Rows from block 3, named by matrix and row number. Rows with one number belong to one attention dimension. Each number is 128 + 32 x the weight over its row's rms, rounded and kept within 0 to 255. All counts start at 0. Numbers have three digits each. After the name is the row's rms in percent of the matrix's.
# v: attention query, key and value (stacked) (model.blocks.3.attn.qkv.weight, 384x128, the v third), inputs 0-127
# proj: attention output (model.blocks.3.attn.proj.weight, 128x128, transposed), outputs 0-127
v.53 095:133090154165144092092142103135093096175077156144117115125087088094152116098154080068165141105104093110111115159158094184163094106148103087086056086099134098144133121129079194092178173117154111099149117188110172110140095127139126091081158080117116173118088115161122082079119104145112171135163149102177095116212079084084109164150132176119113173159158126114134146157133092092127095116130
proj.53 097:123147054025136182198104172100122180065103119108176192119121069078109134159072123136116070086110173119145091095126128094085176131124158208165126114128090091100161146100141155124105082154105136156109123141124060105089130130181130113158135124109160115133131101171145137144132088100115149140080152161163115122104133149162152123091165123131127095119137145159068125084120137184108139132116
v.54 094:136067109106153111164096071143103145204063141107104150119168166135104105091115085065127141158113120177098122098179129125113149162172134105153140109109166106072117146163170118120135121037147065113106098147062080118123153107107158122108114193121112124107152101077167069126125126131153125134102100200113090124170084157160155091154096128091104121138087165105093121158143060111154138170106
proj.54 097:102092115089062109123121101122166129124151066138149120141082109088143127218142179178088085092110133105129165180138152098140076140151113159136154121121100183145172127110131131154124099200148173156128152108180192062156113088096114195105073080105114132149137183103090173156108209132138128138097091086135105081144171094131112144120161140160125161150171125147160165108146151145100134131148
v.55 087:151128123103165138127124088121133097145166140149083122127091155071093124090106084153128186161108094102113167122166124089177171104119143090190147099088122105131107151171129135077106172197077140118125230104087142101172112145163141124186146157101145120107095180143144112089147158127087101176102128188117149069091170126092168111086093115166133153101118143136084124120215127085123089130128
proj.55 095:134105130131092126156139165153138138126138109143135177101123145191141165163139111093114038128135175118122119136099128115133115136125179125060118128149174097094088053065114133164166157156133125173161068200165120123170155179151144062116143120165114149073119155089125130201109173094119128127175110099178125164110077165092095112131142140157096129144073120190173134126125093171114138171081
v.56 098:121153127163134130129123074138130081117113104065139182128140137116075163147097104126113148157200118138126154159105131114163176157118061144127167108176129192116150126122100112108195072143142126137115109137134120134120125133102090132101090079151142177136071153089203152166120105065166107178074134127127171167113119183071113124187145148112151142093122111032121152124139128119033158123131
proj.56 101:077094130126119091160149206134088197101137121183110111185135076156156173099115147107159096113160135124162184131141169103118109090095106116117068130138087100114144171196066132161113138116084151099152126110148138180109126059142120163114080143112082092141178124119134148142136110121051105127068142142135131128176066074131107047120114126156099089103138113129134100158124108122198115098106
v.57 092:140140152113105117133120172119139136127147141074108140098095091093133160142178092051202036102076111137121172169121092088125167107084135136123135124134094115100083114121149145119117097159067150113136094097191053144102133111160140102162140174136100157088153122119169126124136128145149110107151096138111099104121151174092109109145108172122078109171168146066205116159123196206142166108161
proj.57 100:153132116126159221177139125079155113125114100111093055083139114102101112080150198103160138144196163098156085097156127169135103156132148154138128127135103102172136146139133095136159164115197214127149168130092091160153091148128147187082102131111139098116100124158097085154134180133119104132107137125168072156088192141137099088140149108065144151153116131174131134124166071127134130137055
v.58 096:177150123130083120097127148186070086116088095139144110073163164115149085192132131084141191164173101100121117172141107087138093122107155158109151121110180113119208110101137088122154137160100135129061072189155163085160153136119079127105123175128119127160108107100149106103118118132142133123080148126118162053112119165158065145106084160168159126151154124044123149166144144079170110113156
proj.58 095:113146123092151079101161115093138156138129128156120135211103127087184136063139159169073079146167169115127115076108181132111130123188118109104061124114132103188119148119144167133109103171136083142151173168076209154147100142148117123117221110129131087143140147122063122096128133120135145122109094125149176175078119115121148109160182096186084089134174075137088164127115100153117141145128
v.59 096:111134061153163157105156120087106129134079091143177051106080180149117097054157112115095132192148118144154113105091183122108140074121161141080118108118080173137127131146101081119119102128091142144088158106122088101115094122112136132125048098128132099148106136109123094104184173178062077137150180128150116127108117134165108069141122055122134150108142211097166114121166143150147167111155
proj.59 096:150163205159142092195116074176124106162190155191116150159192093119159132140049096138181136049116132122160152121077102133139110157189165121112093148178128112113144120107139150130078164125114145140139121166093090092107123161156101106096123130178120164192086183159139147157124148151091165097101127141117154158136130166118129132179128126079133128167198127145133135174140127105156075089135
v.60 098:165130155140167138128150117142177114145161087109152099186117124148135147148152134106084104117114123089150126146149133116190150137201129171178141123088145178200106092118177127164141155140082050098134118134168139138116117074177079038107085138092097113119126135157153131134117143137092102210149131136100166095089114106133138149195199120172121102153137150100129132121049143116107198157155
proj.60 099:086112080124091117130119137091113144148125189193095137071088158113109078117133154096150140142156084151181163112069140176040108128144145154141173140171138106103086208078122116123114085101142113140073063118169159133143169166136116206121172117166142111196119101145116158116141127177199155116144145088157146123106142142112102105116111176110126117123119106166104152146145097133202087121117
v.61 098:118106113182154140134083147080107109142167114162139187117143157153103134176130156122076123093138049100116156114137112081174224187151148115075100102082168116141122172107178154126174090116161143154147157060159136129165132124130130096185093129105187144118146121131093137156154185136194163125200157158165169191134145110171113136116133110146143148136113121139159107167114123135113140159201
proj.61 094:118113161109125090171142151118122078142179140105108151149106169171109149063115117122173089110106171125134126119227138145114082121121139177127157145123110174120147103117110076099086176104132146119094109106097139144078106138134148113143192126215099085133137161149166125168070136140117129124153075065129096088087142092192116113119167212138184100172088069106108088128116122118128103092167
v.62 099:114163142168136083171041162100136161123080103094145112103167124118130134127145116186099130159074143116020133146176083089099171079095186062123162099161132158099149095120152165117090107054157112097149141151177128140159144150090075139125103162108132151112151106122111124133111121122101109155149141153130075116106135097106096116137181109091150191076140139145191190137136108118174144154122
proj.62 099:197073089124151144051182111146170098148175128158153114157161133148101132142141141107168147135135149094152145136144159112158057104132111148129085189077157152145146173122155142188069108108120108141168116080100130003122135100143125131139143101169163133099099099142152138171146111156111095169158151116129122153109130109162157155147081197112128045145103105100106115144094162150103176101108
v.63 101:146121168111128153087099120114099117146095143155146128139120140141155101126163154161123100134122084087184115125139159114129132123136144133060157165102128084148145109145079188071152108123141157137097118175012109090114132141167058181142182137198136191180053139137161148145101141106176063072172131140090115091128142138165182174100152106158127103100143143103116072138131126136157161160111
proj.63 098:122165131129155129196167163181114124139147150143118149081156120132122159112159180101132155124114110135052091119066169116151142125135127124188100109136070194113201166081187105112147106077116088151189129153168172124088090110120188079102107160117134072125164160133123115144129131166088116112132141118091092196152163151163137062138154130146108115126131092137113182055153121109064138141117
v.64 095:119159145194151139145170148145219154098145129110101150187107130153112083110152141105133081052112135164155148176145088103112165112142151132089133116078148136123086123077133082149126108104153105136096136169132178133028147123114163122154080115187183103171153116167103106108114095165101087110126152111126136183145150107155120153117197119090117076148134173163138105190145077121106162179140
proj.64 098:142108153103137125088122098105081132172096100132217149089139142054178135172143158159112125166149142145103134085117149216085155164159161102141129128130112143141131155158086146132138133126124139176168134083111155123123085150103100076124167143061083186110111163094158134109095109107084063145101132096124107117049100121175147129173156064097094170115173129118147110167141180087148123117178
v.65 097:160157137173090061099152105147138186171106137115139142140102073111118128168151148167144101180161096144139083145168139102083138079136111118134091080124191110123120136133166164149149064148093117110180110134182125177089106080090169126119107151127108155124166140137162165086123108143234138094122128206158179114092074121142064129094149152104134143115165114130092070134149124160101094097100
proj.65 098:120160119116176156138114122094100129085163117139145165140194106154126124129169129094145126101075123131126171083153129182133096165085128132114141090145141160103102069134135071097100143070058111150149125112080121125142148137227153114116116078161125135138105145116164174153168130094102101123099120063153128203115154068166093130106157119151114176140105126121156223142124087085109181126057
v.66 097:119116091114067176142145084136140137111127089115131152053093159136226164074155106170136104106096154145066079145169104164182072106107117112147135117152170128072124094102082135130172165145159134093095129138179143137115162165177116117112125103135115104108127129132153160102127116139124141158148077150098140190086128119098051058125101096152120118105054129072172142086101156137139109105091
proj.66 100:169158137126112046157126136142069106153156150150056144172136094127128128093114162081107092105189141115181133142151112120146150164110113159143148110152104075078120131122139186150129089131129122131120131141120172152145106130162160101117114118165136128104086134155118154148096171131025127105129173105122120048139113100158221120130104170143159147153105159214133156087179155153139127142211
v.67 102:071156128157120154097158098089118168121098170113117238128118148137117174129144093187114135131099091100145110139146147144130139172160104136101103076165060146166064131135136171098143116119169100108127116153173183151145137156179067138100129102042077165116113164157136115116119063083095137188206170130142151125106121143080155121064189129119145132155122131123123117130167165116123132103132
proj.67 105:130093134061162087143114131153173153119194147124130067142137115140168083165147135171140098114188134167089113156122127085151156101130125140087168147144171098132169169080126045097113137050161168110155119083124108134117054147101084121149131159162132093137157141141145139095145199120120141083121160160095096150142179108186156141135083127121206149109141091158115160178131126167121178165155
v.68 098:129149078104152160111133139148089145130189127122108102104100163142130157095140100102174145141131131101117081158179129142133092144131123151139098133077124131159109046129159149193114083156133072155059155122122061109115166157054082175180107144121101162101143121125118133120157077123141180132105170163101070152103107122170115143124152114110110092069195122169184080222118117136115160099107
proj.68 099:059177152179092096134175172154155140138146112163080141145153108042087092104133165210106145121132151146143177088109141165083188129118155128092175132119138176081180106099089102079151155134162115126129134164158160122078115063189124134142110138119143163152145101157141151100111133144145086132140101120148165147113087140132085143168057147149092168170128148114150086144091094151130111084190
v.69 104:107085104115154136120167106115134163147121127088124139135152172109140153116102068068177126101188128106098136126144094197226101110205145128134120169173124122152108132164143195093102115054074147107102091120115162127140104131125145141147134159169125136125161092144107147136078090106122112099140073097133098089119162152079064137168207093155138174144167168194155147121151089121125106138095
proj.69 101:159105135109143070197115098151191076054086091110147112165169115153146100149148175093084113099160163180191125135142110052100127111110141117116076082152071140155189080118138083162156144146142135170145180165109122141130102167091122119076133128092125123146140089115099163095132095138112155177124106100045151156129115117146113084153133145104120114128086128080132130116063130094157096075143
v.70 094:116158091139183070127132091166155075135120135098188132120118093100076168140120119183182143103152147118183105107038121172135162143132166161133052078177084126159161095127121136133077109131108089158146179148143106091091136115209073098108100116082185159113114107137136119090193104092139151081097132120100139106101125108112113121136091114136123126127112122096183135147086128147105124072187
proj.70 098:107169115134117110116129126142104144183072106150045093157143172126118097108135162126182088123097083102146107137184143120128104113111142146138145093124148204103119086088172083178073140143135146090154077087159134090126053178124139141115148115115174157133146076142128128169131112156099179168184143148123065116073084181150155082082182139159130162152137135111123145174121147119113079191098
v.71 092:140113169128100147138133137102098093143120090111137093134146209178123164175173076128099130126157131149101121226124115123147136126104114091028163213168137126148134143110124201124163133127146122115126092178086127107022069152150124157129153108102110125128100088136170103107136115122151125121102127155171175138102163110116139189133128159197104104148133135119088160077088161150111150119152
proj.71 094:102084154094167184134126136141121077111123091152102145113092088115083113076159193121115120135120122165187134137134148118129160133063135161119130167158151134125096104206060069169107108146179181146081113104103111108121149093082170135096115142158093175126094110069086134134117165096114154141142120136150121067118160132085132128136069077096180126134141099125202093132206137121077146119081
v.72 105:144153162094140110172177150100129154149112119157132151104115101083098087146160149117127182167176159179071087095151147109100087100120140111167147100171156213111120156079047140112158101117101120144145180117090070122122095185120102140076137135112140188145106079109115122166155076137148069140166220127076103110142157105203161100119148135120120127124110156174117120136128177153127152109112
proj.72 104:174102123149157195132078120190132120139147179150097103158110136079121164116104116147136146136088176133131131099139117182151170129154148127108107070139090101159119095125148089113112149152116154107091113133091122119092173054111120095165209182184181106102167134140137147143116148133145118170086085119133119138146177156180100192122057140156090132119111208183107099138062118077172114141150
v.73 100:081073113170158090111091117125116141117125086095147123193164134164135087162124116079107142149085132109152106122121153089125072128152136140137162104165154203073086178137157118150134145153116126144111136179069134131127117153128150142179170136125186129197184085173218140122140117103125148117125088140079089054117107144186108110070087114095152116169105161088141122104143076090131169154158
proj.73 104:201108136107080086159073143122156157174134173110122129092105136123077140095141116143138117097106126129099175091115106140086167156117123119163151159078090080191109080162203122112114122086097121122155124039156124140167133151119138174165117160134078148135126112130103157118126119112109102110159102128145125123077184139139117108115094076120051100075130095114127135099037139154085034124109
v.74 098:132109113166098162177128119131110098135187137142116112130134143123122124149156081095110159072076210121143110146113102059108157115078122154084112125130046177117145076133159123111128118111110134156081118169123118088162140081104172114130108099098140166178126076111098156061101121056134063093134121126170125094101107195160108113071194108132172116118159108155165118148109092108146158070173
proj.74 102:119113158133140125147177128041146080126105053098108105116116123164150171146157131121177130111192154153081169170177128143048119111164119072171114103182117110140085163155132103153133122072111170112200123138181145150110096134156127139149135138156095196130151130145118097140157133141147186158101142149161144158113092090146140183105110153137087179158112157119122107119102132189087044117093
v.75 093:092116170164079121126137112133085117149123129220184101186129139166158114186105169094158127157107169138043104138139117123094127119148150127146112153123168162127130111064079114105122162079157099150168118176160186170121170149099160123107158127116164062150129128137143129151123072130139133124155146067127109098092178117062124221149129135150110124122130188085147154142086144131177169113095
proj.75 103:152092081107168127159125137193087133112124099082122194019072102124087145103161084191148141167111075133144130135112193114148113137117096105124128137130142126135169142126100091156149164112089162110125113156087104146154131156136154063122113100139091141120145126102164141070135127137061182142091133117097117088220154152150096113107127142154060107128112164100067112125168157093077107154127
v.76 100:099093161062072079141128122180123146107113083167127137127055080102158164128177089129167148151149110131107189154141132119075110146169132163128156082116105213174127114125159145127192142155098160109169103140064128110111124178103107131158119155134114100121080175113193124156088091149133160137134168080170122116137147163127175185110131106168105111124108090132184149151152174097096075081120
proj.76 095:143170132091127137151126147123134095162172144070178125108162096126141125099133141122171103202105160104128124123149112132106136213126161075180102168161118103091167148114080076096071061130136118142169163150131109087148115082150106127124136132142126118174132083114117097110148185135112186110133095129104129106189127105078085102111122126152192139132146075175095080111062128070200143132066
v.77 103:116171140198185156127091157166144106113156114167136170170099157175115125212173140117133097143212055117122123128123114135106117118114103096113151117123103095140148134119096096127173098138136158125173120094079126101143043163154094096136095132159090083142123158100131153077059077118103147121091163086162135101073111167081148072087131148103138119111075109056152132110164097144146128119109
proj.77 101:151182112096107074091119090143124134115125139116162147097116066189164111095143150161063123170099125152115073142119184152137136137210130193098093096127165156137147121107187127142052082136127157153146132089156154119132164068101121193109140112081124176080112151169141179153150156114176170164140121145132113140222124105138115114133134109096088132158175124180151130114172130106076145123120
v.78 090:122080101141145140166196142104189135149112144144122075110129139181161170164197135104151174162107051071060131078120051135123122065112180122117113164142179103140097118150145145154153145164129115143127133194148100103127151080097143172117142141159146108121122136117163115125170114119171145178177164162089141110114157117032128098131131167112141114110143100156113072176126098123111082126163
proj.78 098:146164184074152094153135150111155102128136111080127087112108086091127140119067105159084120087052153160105177171119145169187097117060152095127130179101077143117137107101177152103117130136096156133152105153112140135164098096143127039148090173127101159130059155115064153103133120152148188163115116135125130126120107120157136147151127115194085158102174157077113186107189116150150166101114
v.79 097:148135075078135144086105105127129204147081118074142111064156128117120147144145102095105165093114088160087176178184112146107093076125141126172134114093172118109117151106181084128124181156149093130163144090115134115158155109126144110070182112175135167032144097084135066190142092101171096118065144102190143100092093136141172114125123149177167134140150091133124143140123153109114129136144
proj.79 097:127142160150107150109166099172140074158164065144091023140132144152149166114130171134138205163136144105161129108111098166154126180155118158080139149174119097119155093126153162157137182133131119124115089163125110198136085107143182123160156140177109073173101137103108081106140092105097097118144117118056125141206110105102125116116122058033118125140144139110132141156093122144139156138089
v.80 098:144128151129134116124147195137148157143142172122123104071140147150152174170148069156131115132125114096129123139170174169143150129150118118189178127167065157164095135215165126161177129127142187143187138192101141118186199053106115143132145137152141091109119119119134152187139055107115104117143079096112057147175108083161164087177165148156147161132146132138097121083117120155124132106103
proj.80 099:117107090103131119130188075154125111096121150084139138135155119183105136076126132118077049126164130154108163106083119092187065170128166053053104120103195102101120146096108128109115176126141081105146121077160100130126136147107090102114119158163156160202087125174140159076145121097167168167122112136152225087095158137084131133126104103128142115081121109126089134115127112135173094154136
v.81 091:147121140158144161145150126124149143133105097164113113091159129098074116113194060136185107178152136056107160156133107122098120116144192116142115106209096177085160169154115165170116185104106079116134108130169091170178173115159097104124177172114160097156143102119090146066107147179077112148121168115141100170093101142134145145192159155112136115167102088171129152149143122148112166195088
proj.81 097:114078141155113121218163174119038077110090167124160143159139165165204164051110116100142164115096102112141135181129120173158137144103133126122127124121108200107150139082144108100066112151136137106124166134163096126096108166076148126124127097144050145172140153140136097127126159095161083134085141078163110154128113190119137126143088091062108146109157142128071111135106128091119129134188
v.82 106:110147155129123092143147085086146142137142114105102205179091149159132176137127152141126090098174123133127126141165123159153170123123172122118069148084155089090053128152131214111085126123114136171100127154165100079128175110164110168116117095113143099147155173107146119140122109125117105134142104166165106138070097140203065094106096189080166100126139092121186146089039184114110103115099
proj.82 106:156139170110129080102087213098098145108074100142110125170150167062183146120086108133144147072142133104129072055116115080143104108126119050076102115120130090069153101139092115145144097093193155107162103115102134113108147165160157133125152184123140162136076144184135162084109160149118106067124200097095106142160145156129151113118101052122091116149141086122135125096171115104105129117117
v.83 095:127164135094103089117124146131103178116170139111145099107000116092172155161109088125144179163117090088158122143119094082126149095113116093092140122181140082109145111142093091108118172124127118165085111134125162117120144157198146115140179137085131153154111080137121153074138163119100209115168166171167082153123103139152153133103101177104115103166123173139135180128163110159155098188069
proj.83 103:106095146147174128099120119121180054129142201140096129159092113162127091131101137132112112131091097089106162142148124183087076106113067104127113174130127137180189117152112163162087072070139138099138127096118120185184121147104120135102094191151115121144142169082148108131120173146079118111077108078164158215138145159144163097157118130150109182128149164152189107093166112093177085130138
v.84 091:063154171118129070099114111142114142139164130140129084054097121156072115089156137121153155103161118123107120089112077117153144139064159113136144103126132159117102177144119135134106105118146107139089142142112106157152147150112115164104120086153134104110098131115109083083030079131089209131150105112122121102149036091132081119128117098136096241129178131085103161077178129147180122133151
proj.84 099:101160096154130110145089087078151116127118106154088154122166119139137131149148071190090103148110079172167085095152102135113118107164118128141103126115072058105134091132102101111142131176080070115104121109106153161105159165092094179128109183178038172117118182086124192116197128147152102172104092065102097103144149125122144111087149133120200144079118107103121121142094100140160094158149
v.85 098:099116139064114143171094124134110133114103089117112124106127168131103234122181193120114088140161131101117127079070133117057142161197079153169115101111122077177129138175144153130136054107099131127060118155112111186115087110166070104136157108103104189129124127132119128145153165146125188117193130062142108132145110102114147080125162134127130137167140119127171136129116162190124131182100
proj.85 097:056201079152174175141051108091121098136116163096090154106169105167139084132044134178109191152126163150140085154096147115197158163130102120177136127125099130112136139143086145078130174166106146130166125071115116147140116070071152156066109105120107096105163116144143144090114098107154133117166156096153117171061085138136165117147079111142134113129110090165108135082099103097109139111111
v.86 097:141174098087173106117061120128076150103170144147169123144103146129121122097126177102141124086119134131138193146101087117060075160174168163174136151153093139101126065162099188161151117152175103097142074197148126130147129192148115185135109136101105174142161118080129187132154113161140154076111106140143108142101081136143121124126135165111172139132091132127089143125197110031103111119167
proj.86 092:084151148192075121172132146129125092140172111125101121135138104125131130175149152137141109103113060086185131119114127119133183116137152176126084121148105155159083233135128093083102040196132130125110134034129153090173180118104166166088136142146082093159146159118156090047139130114094168085104135110100169150157133129164137162159146110160090123152164135094083128145138146136149134127132
v.87 098:172082098057159135117090121125216116080144169090144191125152112133105099139083148097158113146098236090066123169156129095126107164108137079130137122116160119154100133063098132145134130104108135119078104142105129141069127150160162063125210134155074076086146111133130138109070128114152164077144150160131170118079116116116135135122114108133173195108143145155175132133144149110143130133152
proj.87 097:138126118163116120133158145156112140127113105144066069123143142141098149119161108127140088110154139068179122141042118106154155151129146162105092179174109135113099125138139105145110093151131147134194198152111104155209130087130063158089194102128157106061150088109085123135151157214136061135072123066135094136120082132178100113110086136141129139133165106062153129135105087140084134105114
v.88 103:154120086127116125121126099190129074114104103162090079164101153098122066063123164116128155134123125115124173172147170129120180132181174156128149152131146054099112110122150083102079117064102084107146125130112094156129107104149100168130111074131086112081080093129113162081116099091120110188079133192103140087131113120117069165086119110140116194100116158131134133069080112113071173134075
proj.88 098:079119163143122105149133115095142159158147107069198187173171177130183173083140084153119146154176100176172111081204118093177083089081103127094133112158107132171149116166114127174148112205145149102123173079115133134151145088155188124125107145129162150153145088112114119114087156120159105064151066143137097124144175106133166076141150167149115133129143130095110112170111097149091086116157
v.89 088:114131080141143157172154103102091138172119082128068149093105117158151078103150220163164123180124088120155153158126115164171092144202144172145133129103077104137081152115120100106147058140094099152169141105134118119088189199086191175148159124137120109091117058048102089126119157109116093137165126165167106169174101126113134112124094087163126131158146101106112124114126155124164104122132
proj.89 094:145147177077085169115116102144163119108083090075121127122118123150081151108116118150142177142128117124162101091164141134105076101044174106146076189110129073139145196111123092133122162118106086127064159108131149192141111124156100125098163134141152129175143136147160091132124127081151112146189135061103182075140123109164105223094165180117105145193125110131178119090106123151129147111152
v.90 095:136077121122144126104143134110084108174169130078077134121103146078090198102128061107147088143146173126156129147137082102125074119111118176115114136088106083135134142120191093112145157118128149132159145132129151135111082151132139145098161026065159112189095113149116147087143114150133149128185186114183100175121085078113121114164104187159115189093163113090133111101116131126076162105062
proj.90 099:131150183198142135149124102133133132151166118095103128134110091095125117094132166091132140089160118101087112111132154083229158124073077106127124096111171193105130102120129137182107109099105151180124137111110143146162122127105087080101130140102037169166139128141164170159106156106108112132121033146137122162123137113120129221110142133071175085155091091140114067168106147171127094125156
v.91 098:069121104034155162109101196129123158118141193115076097060124081137093062151158158156124077139108124156191113187150127156121154085118097127152133153145119179166118120105105133089128166109208164136140148114138147168146118137098104151157110113145156103121095157120135158170111162115084111130089133122112158132142109157121079108142085158128083137197111149119133107093155063067166187108096
proj.91 096:126076137178117155126157074178097131172135092150172134162156134125100137140116086144115153084163114135139140124094141121146133169193111059151149154137125147125146179122139094133085059158093125138057161133073190158138153141156169097085131158111164156151154151123164141149172101092164177113175085142117110144109159201102103163147103160114144140120152076123175228113115181111128099177147
v.92 099:155119108172132084096139167174232107110131102132103119143142080104139153059139122149170106150134123163082147121130136157097125149079172093121183131164119107148179126146147179127158160134132139134064112156102145163106105129085142128098148156165076255091140145087084176131148137151114123120091126059139101076100121140131150180136107100115174105109149171141152136177115127119129144084093
proj.92 098:086116089132166186126139176119087150136134096166141156130162108139135142174097148134052113057154111165148090058170101174098122179097134184123126148141133161149151105105175106143126143127088145083200120136139101137224135128170136115153161100082105136149154164173101117156075172139127154118139108164138128121148113171145080105152138089136142078153114087153075073075166108117164118082170
v.93 097:131107141110092079201118115193137123108114081154116189066095139104129166132093115182167167097195058140163156158070128138172091157060119078148116157103153107134100139145127109145116141091133116103135115084138109146121084130087106123146148114149133133149141181132198166089149183114139170147140187120170121114196133166115095143134173175074141163131107083164123099130073125110169141086131
proj.93 098:200157112188174140146090163109136110127133103109165150176192121119179123090110125133107116145112184145116150058154117139132106087157168148141200149179134112201144171072106108134141119130176110076147125189121144144168155139103112126135088125178099132098052089160172119160135072129088150122129053133130134126136048141123083134111100109149126130135173160144169121115166155178091098156123
v.94 101:162178090093126121166117148169152141138128136136181130109125138142121118090150181104159129145181136139160112082148157104128121135076111149172094103122094127135085088051188147109160226053152110225138154141136125128106121160125112124101137092172095186159128082148109096129121136105091147125101112165159132160084145121092123162094102076125214108072097143161119107129171133142172093124087
proj.94 099:117119095178111087118106178121121171137106110134093107135144124176134169163159132163083150155127139161091110138191099135115114104157126107129164088125153190163118131119102108135149113090106121100082078097158149150220092132145192071113124170161133076126095179096086103089115131179111096128105128101180068130125153131125105148130125179114120158202210110156156156081070180117139139073102
v.95 088:117140139130140112159173135135134138046137133116111152144159136121133121174151068112129091114123173102136181085101135127116116087143075174132145168153121031163166162156079155095142120131128035168151062125088177175105146162109112110069154106076146163114163113196164120152106119123177091157133102140136167137139161138122114042123136133133072131147139093095174124094135106078137156145086
proj.95 100:133072127143126109121159056145142084135083088135122107156120104081123103043104105167111139111138136157146090218142111138153153179143164133114175110079142164144100077166125072097103107111102120122099185116093088125093095187129122115144145167046132071092102157122101110136101093088117146073160154133189148151161104094148154131118204087131155123126118143173080124115151102133109078156109
v.96 100:074091145126189168176134166160154109140129195135089115081158179103134154181087132121114145101155150149167075140103081113182096211148071143144106124155154103122133131089121197154212118175060120135071113098094118122146154163152170141080095127095133155171175193116121157117150110074153132108090153116161142145120148132115158150084130102166143115120163138172099122152085144122117153114133
proj.96 101:180170127149120108036153092111056199145128114146152177122116137139115107124119162078136086131143080119186169117105121074133113133122172156140128192090141169099070139147097081129130093077120187076140132144138101128073134158168153116211111121109156074101120066038134101123133132126130121148130104098117060135115124153166110153138100081091147092134147120134164104147133141127129130165083
v.97 108:104181186129148195149138135157136099097153102139098089146121120148123148116081113136185122126155174131176131178134166167126126135099114132171198097054090156095114130151123127095145150166143131164086036142103133180117144151141088146190129121171125159148120151151074099113187104136145088124134080116109116162116142173140149170108104105125107133152075136194096092110093042180100169103151
proj.97 100:101115083141111094118103186081132153166110140147076128142128143123095129136159151135133169131064075122071151136177108105098079134207172156127138165129135066116140095103143107131136125158162150084201161151132126095148213045111152072158132107111088179117094093125124137169090130137156114146102165131131059102133115143131064101096113158104082141138182085114129118121150170068159106142101
v.98 096:172113131092121126180153108151128180127139092103076113148116186119121133119146136117175122100233143144199121118159169129089135174132216117115189144139133093149104206102121086158120147111073174160100121152139120159126198080140124136118168129164173116096088059130092119129120110172105106119127154082110143093137118163108147137096143126177115091090125069174144129122124079096140075144156
proj.98 098:116118119188207132122159179126132086125106157135171121138166114082043142078117159133099163084077142106118181132180138161137171120141068168085087153114076118159130077165121125074149103090167149137106141116101181089148117194162096126138129106149125150136092088169164138174164183128149137142145126167126127171106169107122112164138141156094156200192137088104131142149153111168143162162143
v.99 099:118181093113092146160087105136188118115140103101116130140138127092118168146139155136128079112123128108090130145141137088135132183109129155171074120170106155197126151053163076134112148084076107129141171082118104172163066168110137174099120113088135125140105096170054148133184090168067128109134162150121115136100112161100104113137113094077090062120187093106204142151116088136091083124167
proj.99 099:131075155108125103166161156112120093137136122147193104090113108132103074169135147120080133194139165149101122067157115133189148093127089165163104137114113077099114137151054156132143141149129161142111101105180128157132171092129084057118148151128133102115164058118147101099127097115151111160144063111116163185134186069172163104106152081149173166177134121121113152080196121164112087086108
v.100 100:170165119084201167111123165090126142173160168099095081137155121176196168126132130086127117069168133184166124122107135126133197104151108131122124138107124076086189192106147113143137147118171158102100108121121127152131098145094179145052181100109105186117150153133173157187172122127083124177124141175114148095208140117165113117146103159140104103110139083072152093114120093113136095107120
proj.100 107:106073127175150101192112135107118098092083141150169120168109096139116138134183123092181162170118110085133140124174124102154059185117209123109101103188168146119113062104086113099134175147115114123149167155137146149110158158131082140186084138167141128090162061108167174095133129174147119115133163137079117144096121080135141172128160185186144104101103166084159142099088130137080126158114
v.101 108:043120120176115126089227138081096105138114087123140103127073155148097177109166121097122061124129115143116085150092128103117095100137115143112079102158185123161213133130180133143151091108137102136098071195169121100144116100137121091139116155137145127111139129120094082172184125127103140117126110103086168112076149105077162137168189191082128072113122116111110135164117151157156135152177
proj.101 102:131140180102123105121062124141148136136116089162157105134122150079176123150108113134187145146155149157060171163204149136064193114114072105156179164122087136149139142154053143120122150130153111167179151112138164121156129159134162202157090142117176125100098180119164164128080148075181113161149105135143148134205133111148099135087102120096158136105117127166187176099160149136116121131074
v.102 100:128150151106189117121112158100157151127187169138140136090085144090061089131117180164055140112087127143117127136093183091110140120130115064129112150182111086122162073105125130105151074106148159169130170114140152131122129093111103101154155189184164168129118103144122120132175179094199139149100176080073132204168109133149113142112117084119123083088104163140145127118141080151141200081116
proj.102 099:120128111147080131116117090106065146078082084070091086091121094056123167109072115136132112172147089143099075144155132128115100139146160143073150152107119122147092094162115082180115124185140167137145117116121144144095142188077195096164109142137181159128128162156121065100101104131104145165087144163133210077122178110112135091164135093123152120151144089120142126177196119176095141166116
v.103 104:141087164095114112099105153083130135111128179121130053125070124200120151118142084067122088148081079145170139141127157169119130105093141181079129128086102123132050058114104151155176151108080110061148114153136160124089110146151090073122099125148111091141136126052107159083081132146114125119096109107102152128151145164174140130133156096195045106155105111143141081106142094086130124136134
proj.103 104:145169118091118146128138206122127130156145076206122221149139143157151153110133108137145127132149200105136150120133102135124070109099097109108137196184126135103237125157184159118065155158135159101133122152138117157082128148102148157151140131140075139094127097222114101143148121114166087137163098153124107103094136107144109114182099147107192088122095134091080151162096149144126151098131
v.104 102:147163103115102128065132064105158156149092070174128153166123116088073142140155137107096075068142092109174076118087093097110173109196099109129071130118125107146158141159117148076120168132123065117197118141127122161094138160155082137108062139122131116135085113120144090053096123109122154089117141156106128098107162163126085089134065131152157087116153143069116064117101178130168160110139
proj.104 103:103104130087105156145174206145101132181114148075157121091141192135179098125113079108093137138108158115125120199117139159115078089070152152120176138131112140149042148062110138170087129135155155085106166151145140138150101119116122154120196117180183129107119055176130160140159147117182141127107136137147204104136082142102106170101101127107105082148131144146130169099077156130126089082139
v.105 100:116150102107135106136140084124073141139124165149168084105148126142096113115147169118152167189064171146134109152123046171159112172152127114122144092152132077170106161169145205147153158112156135150140153096158083116171140105088143115153110101154112067180127161083104136159162111134158126169112158114174105156109136146098109079187140105165108075150040075137111110134109129160173178103198
proj.105 101:136102128114133172163157134125191083136176070133136167116103073149090078148146103137070105084197148115077139105111183131074137061114091114111108121121097188095112083072117076119104109158100148122145138173121111099117148138164186112138115103128134145108171139136157157120089138120088101091139104133138130166092067141100137148144044153094167145104217142121127091172165113119072098114097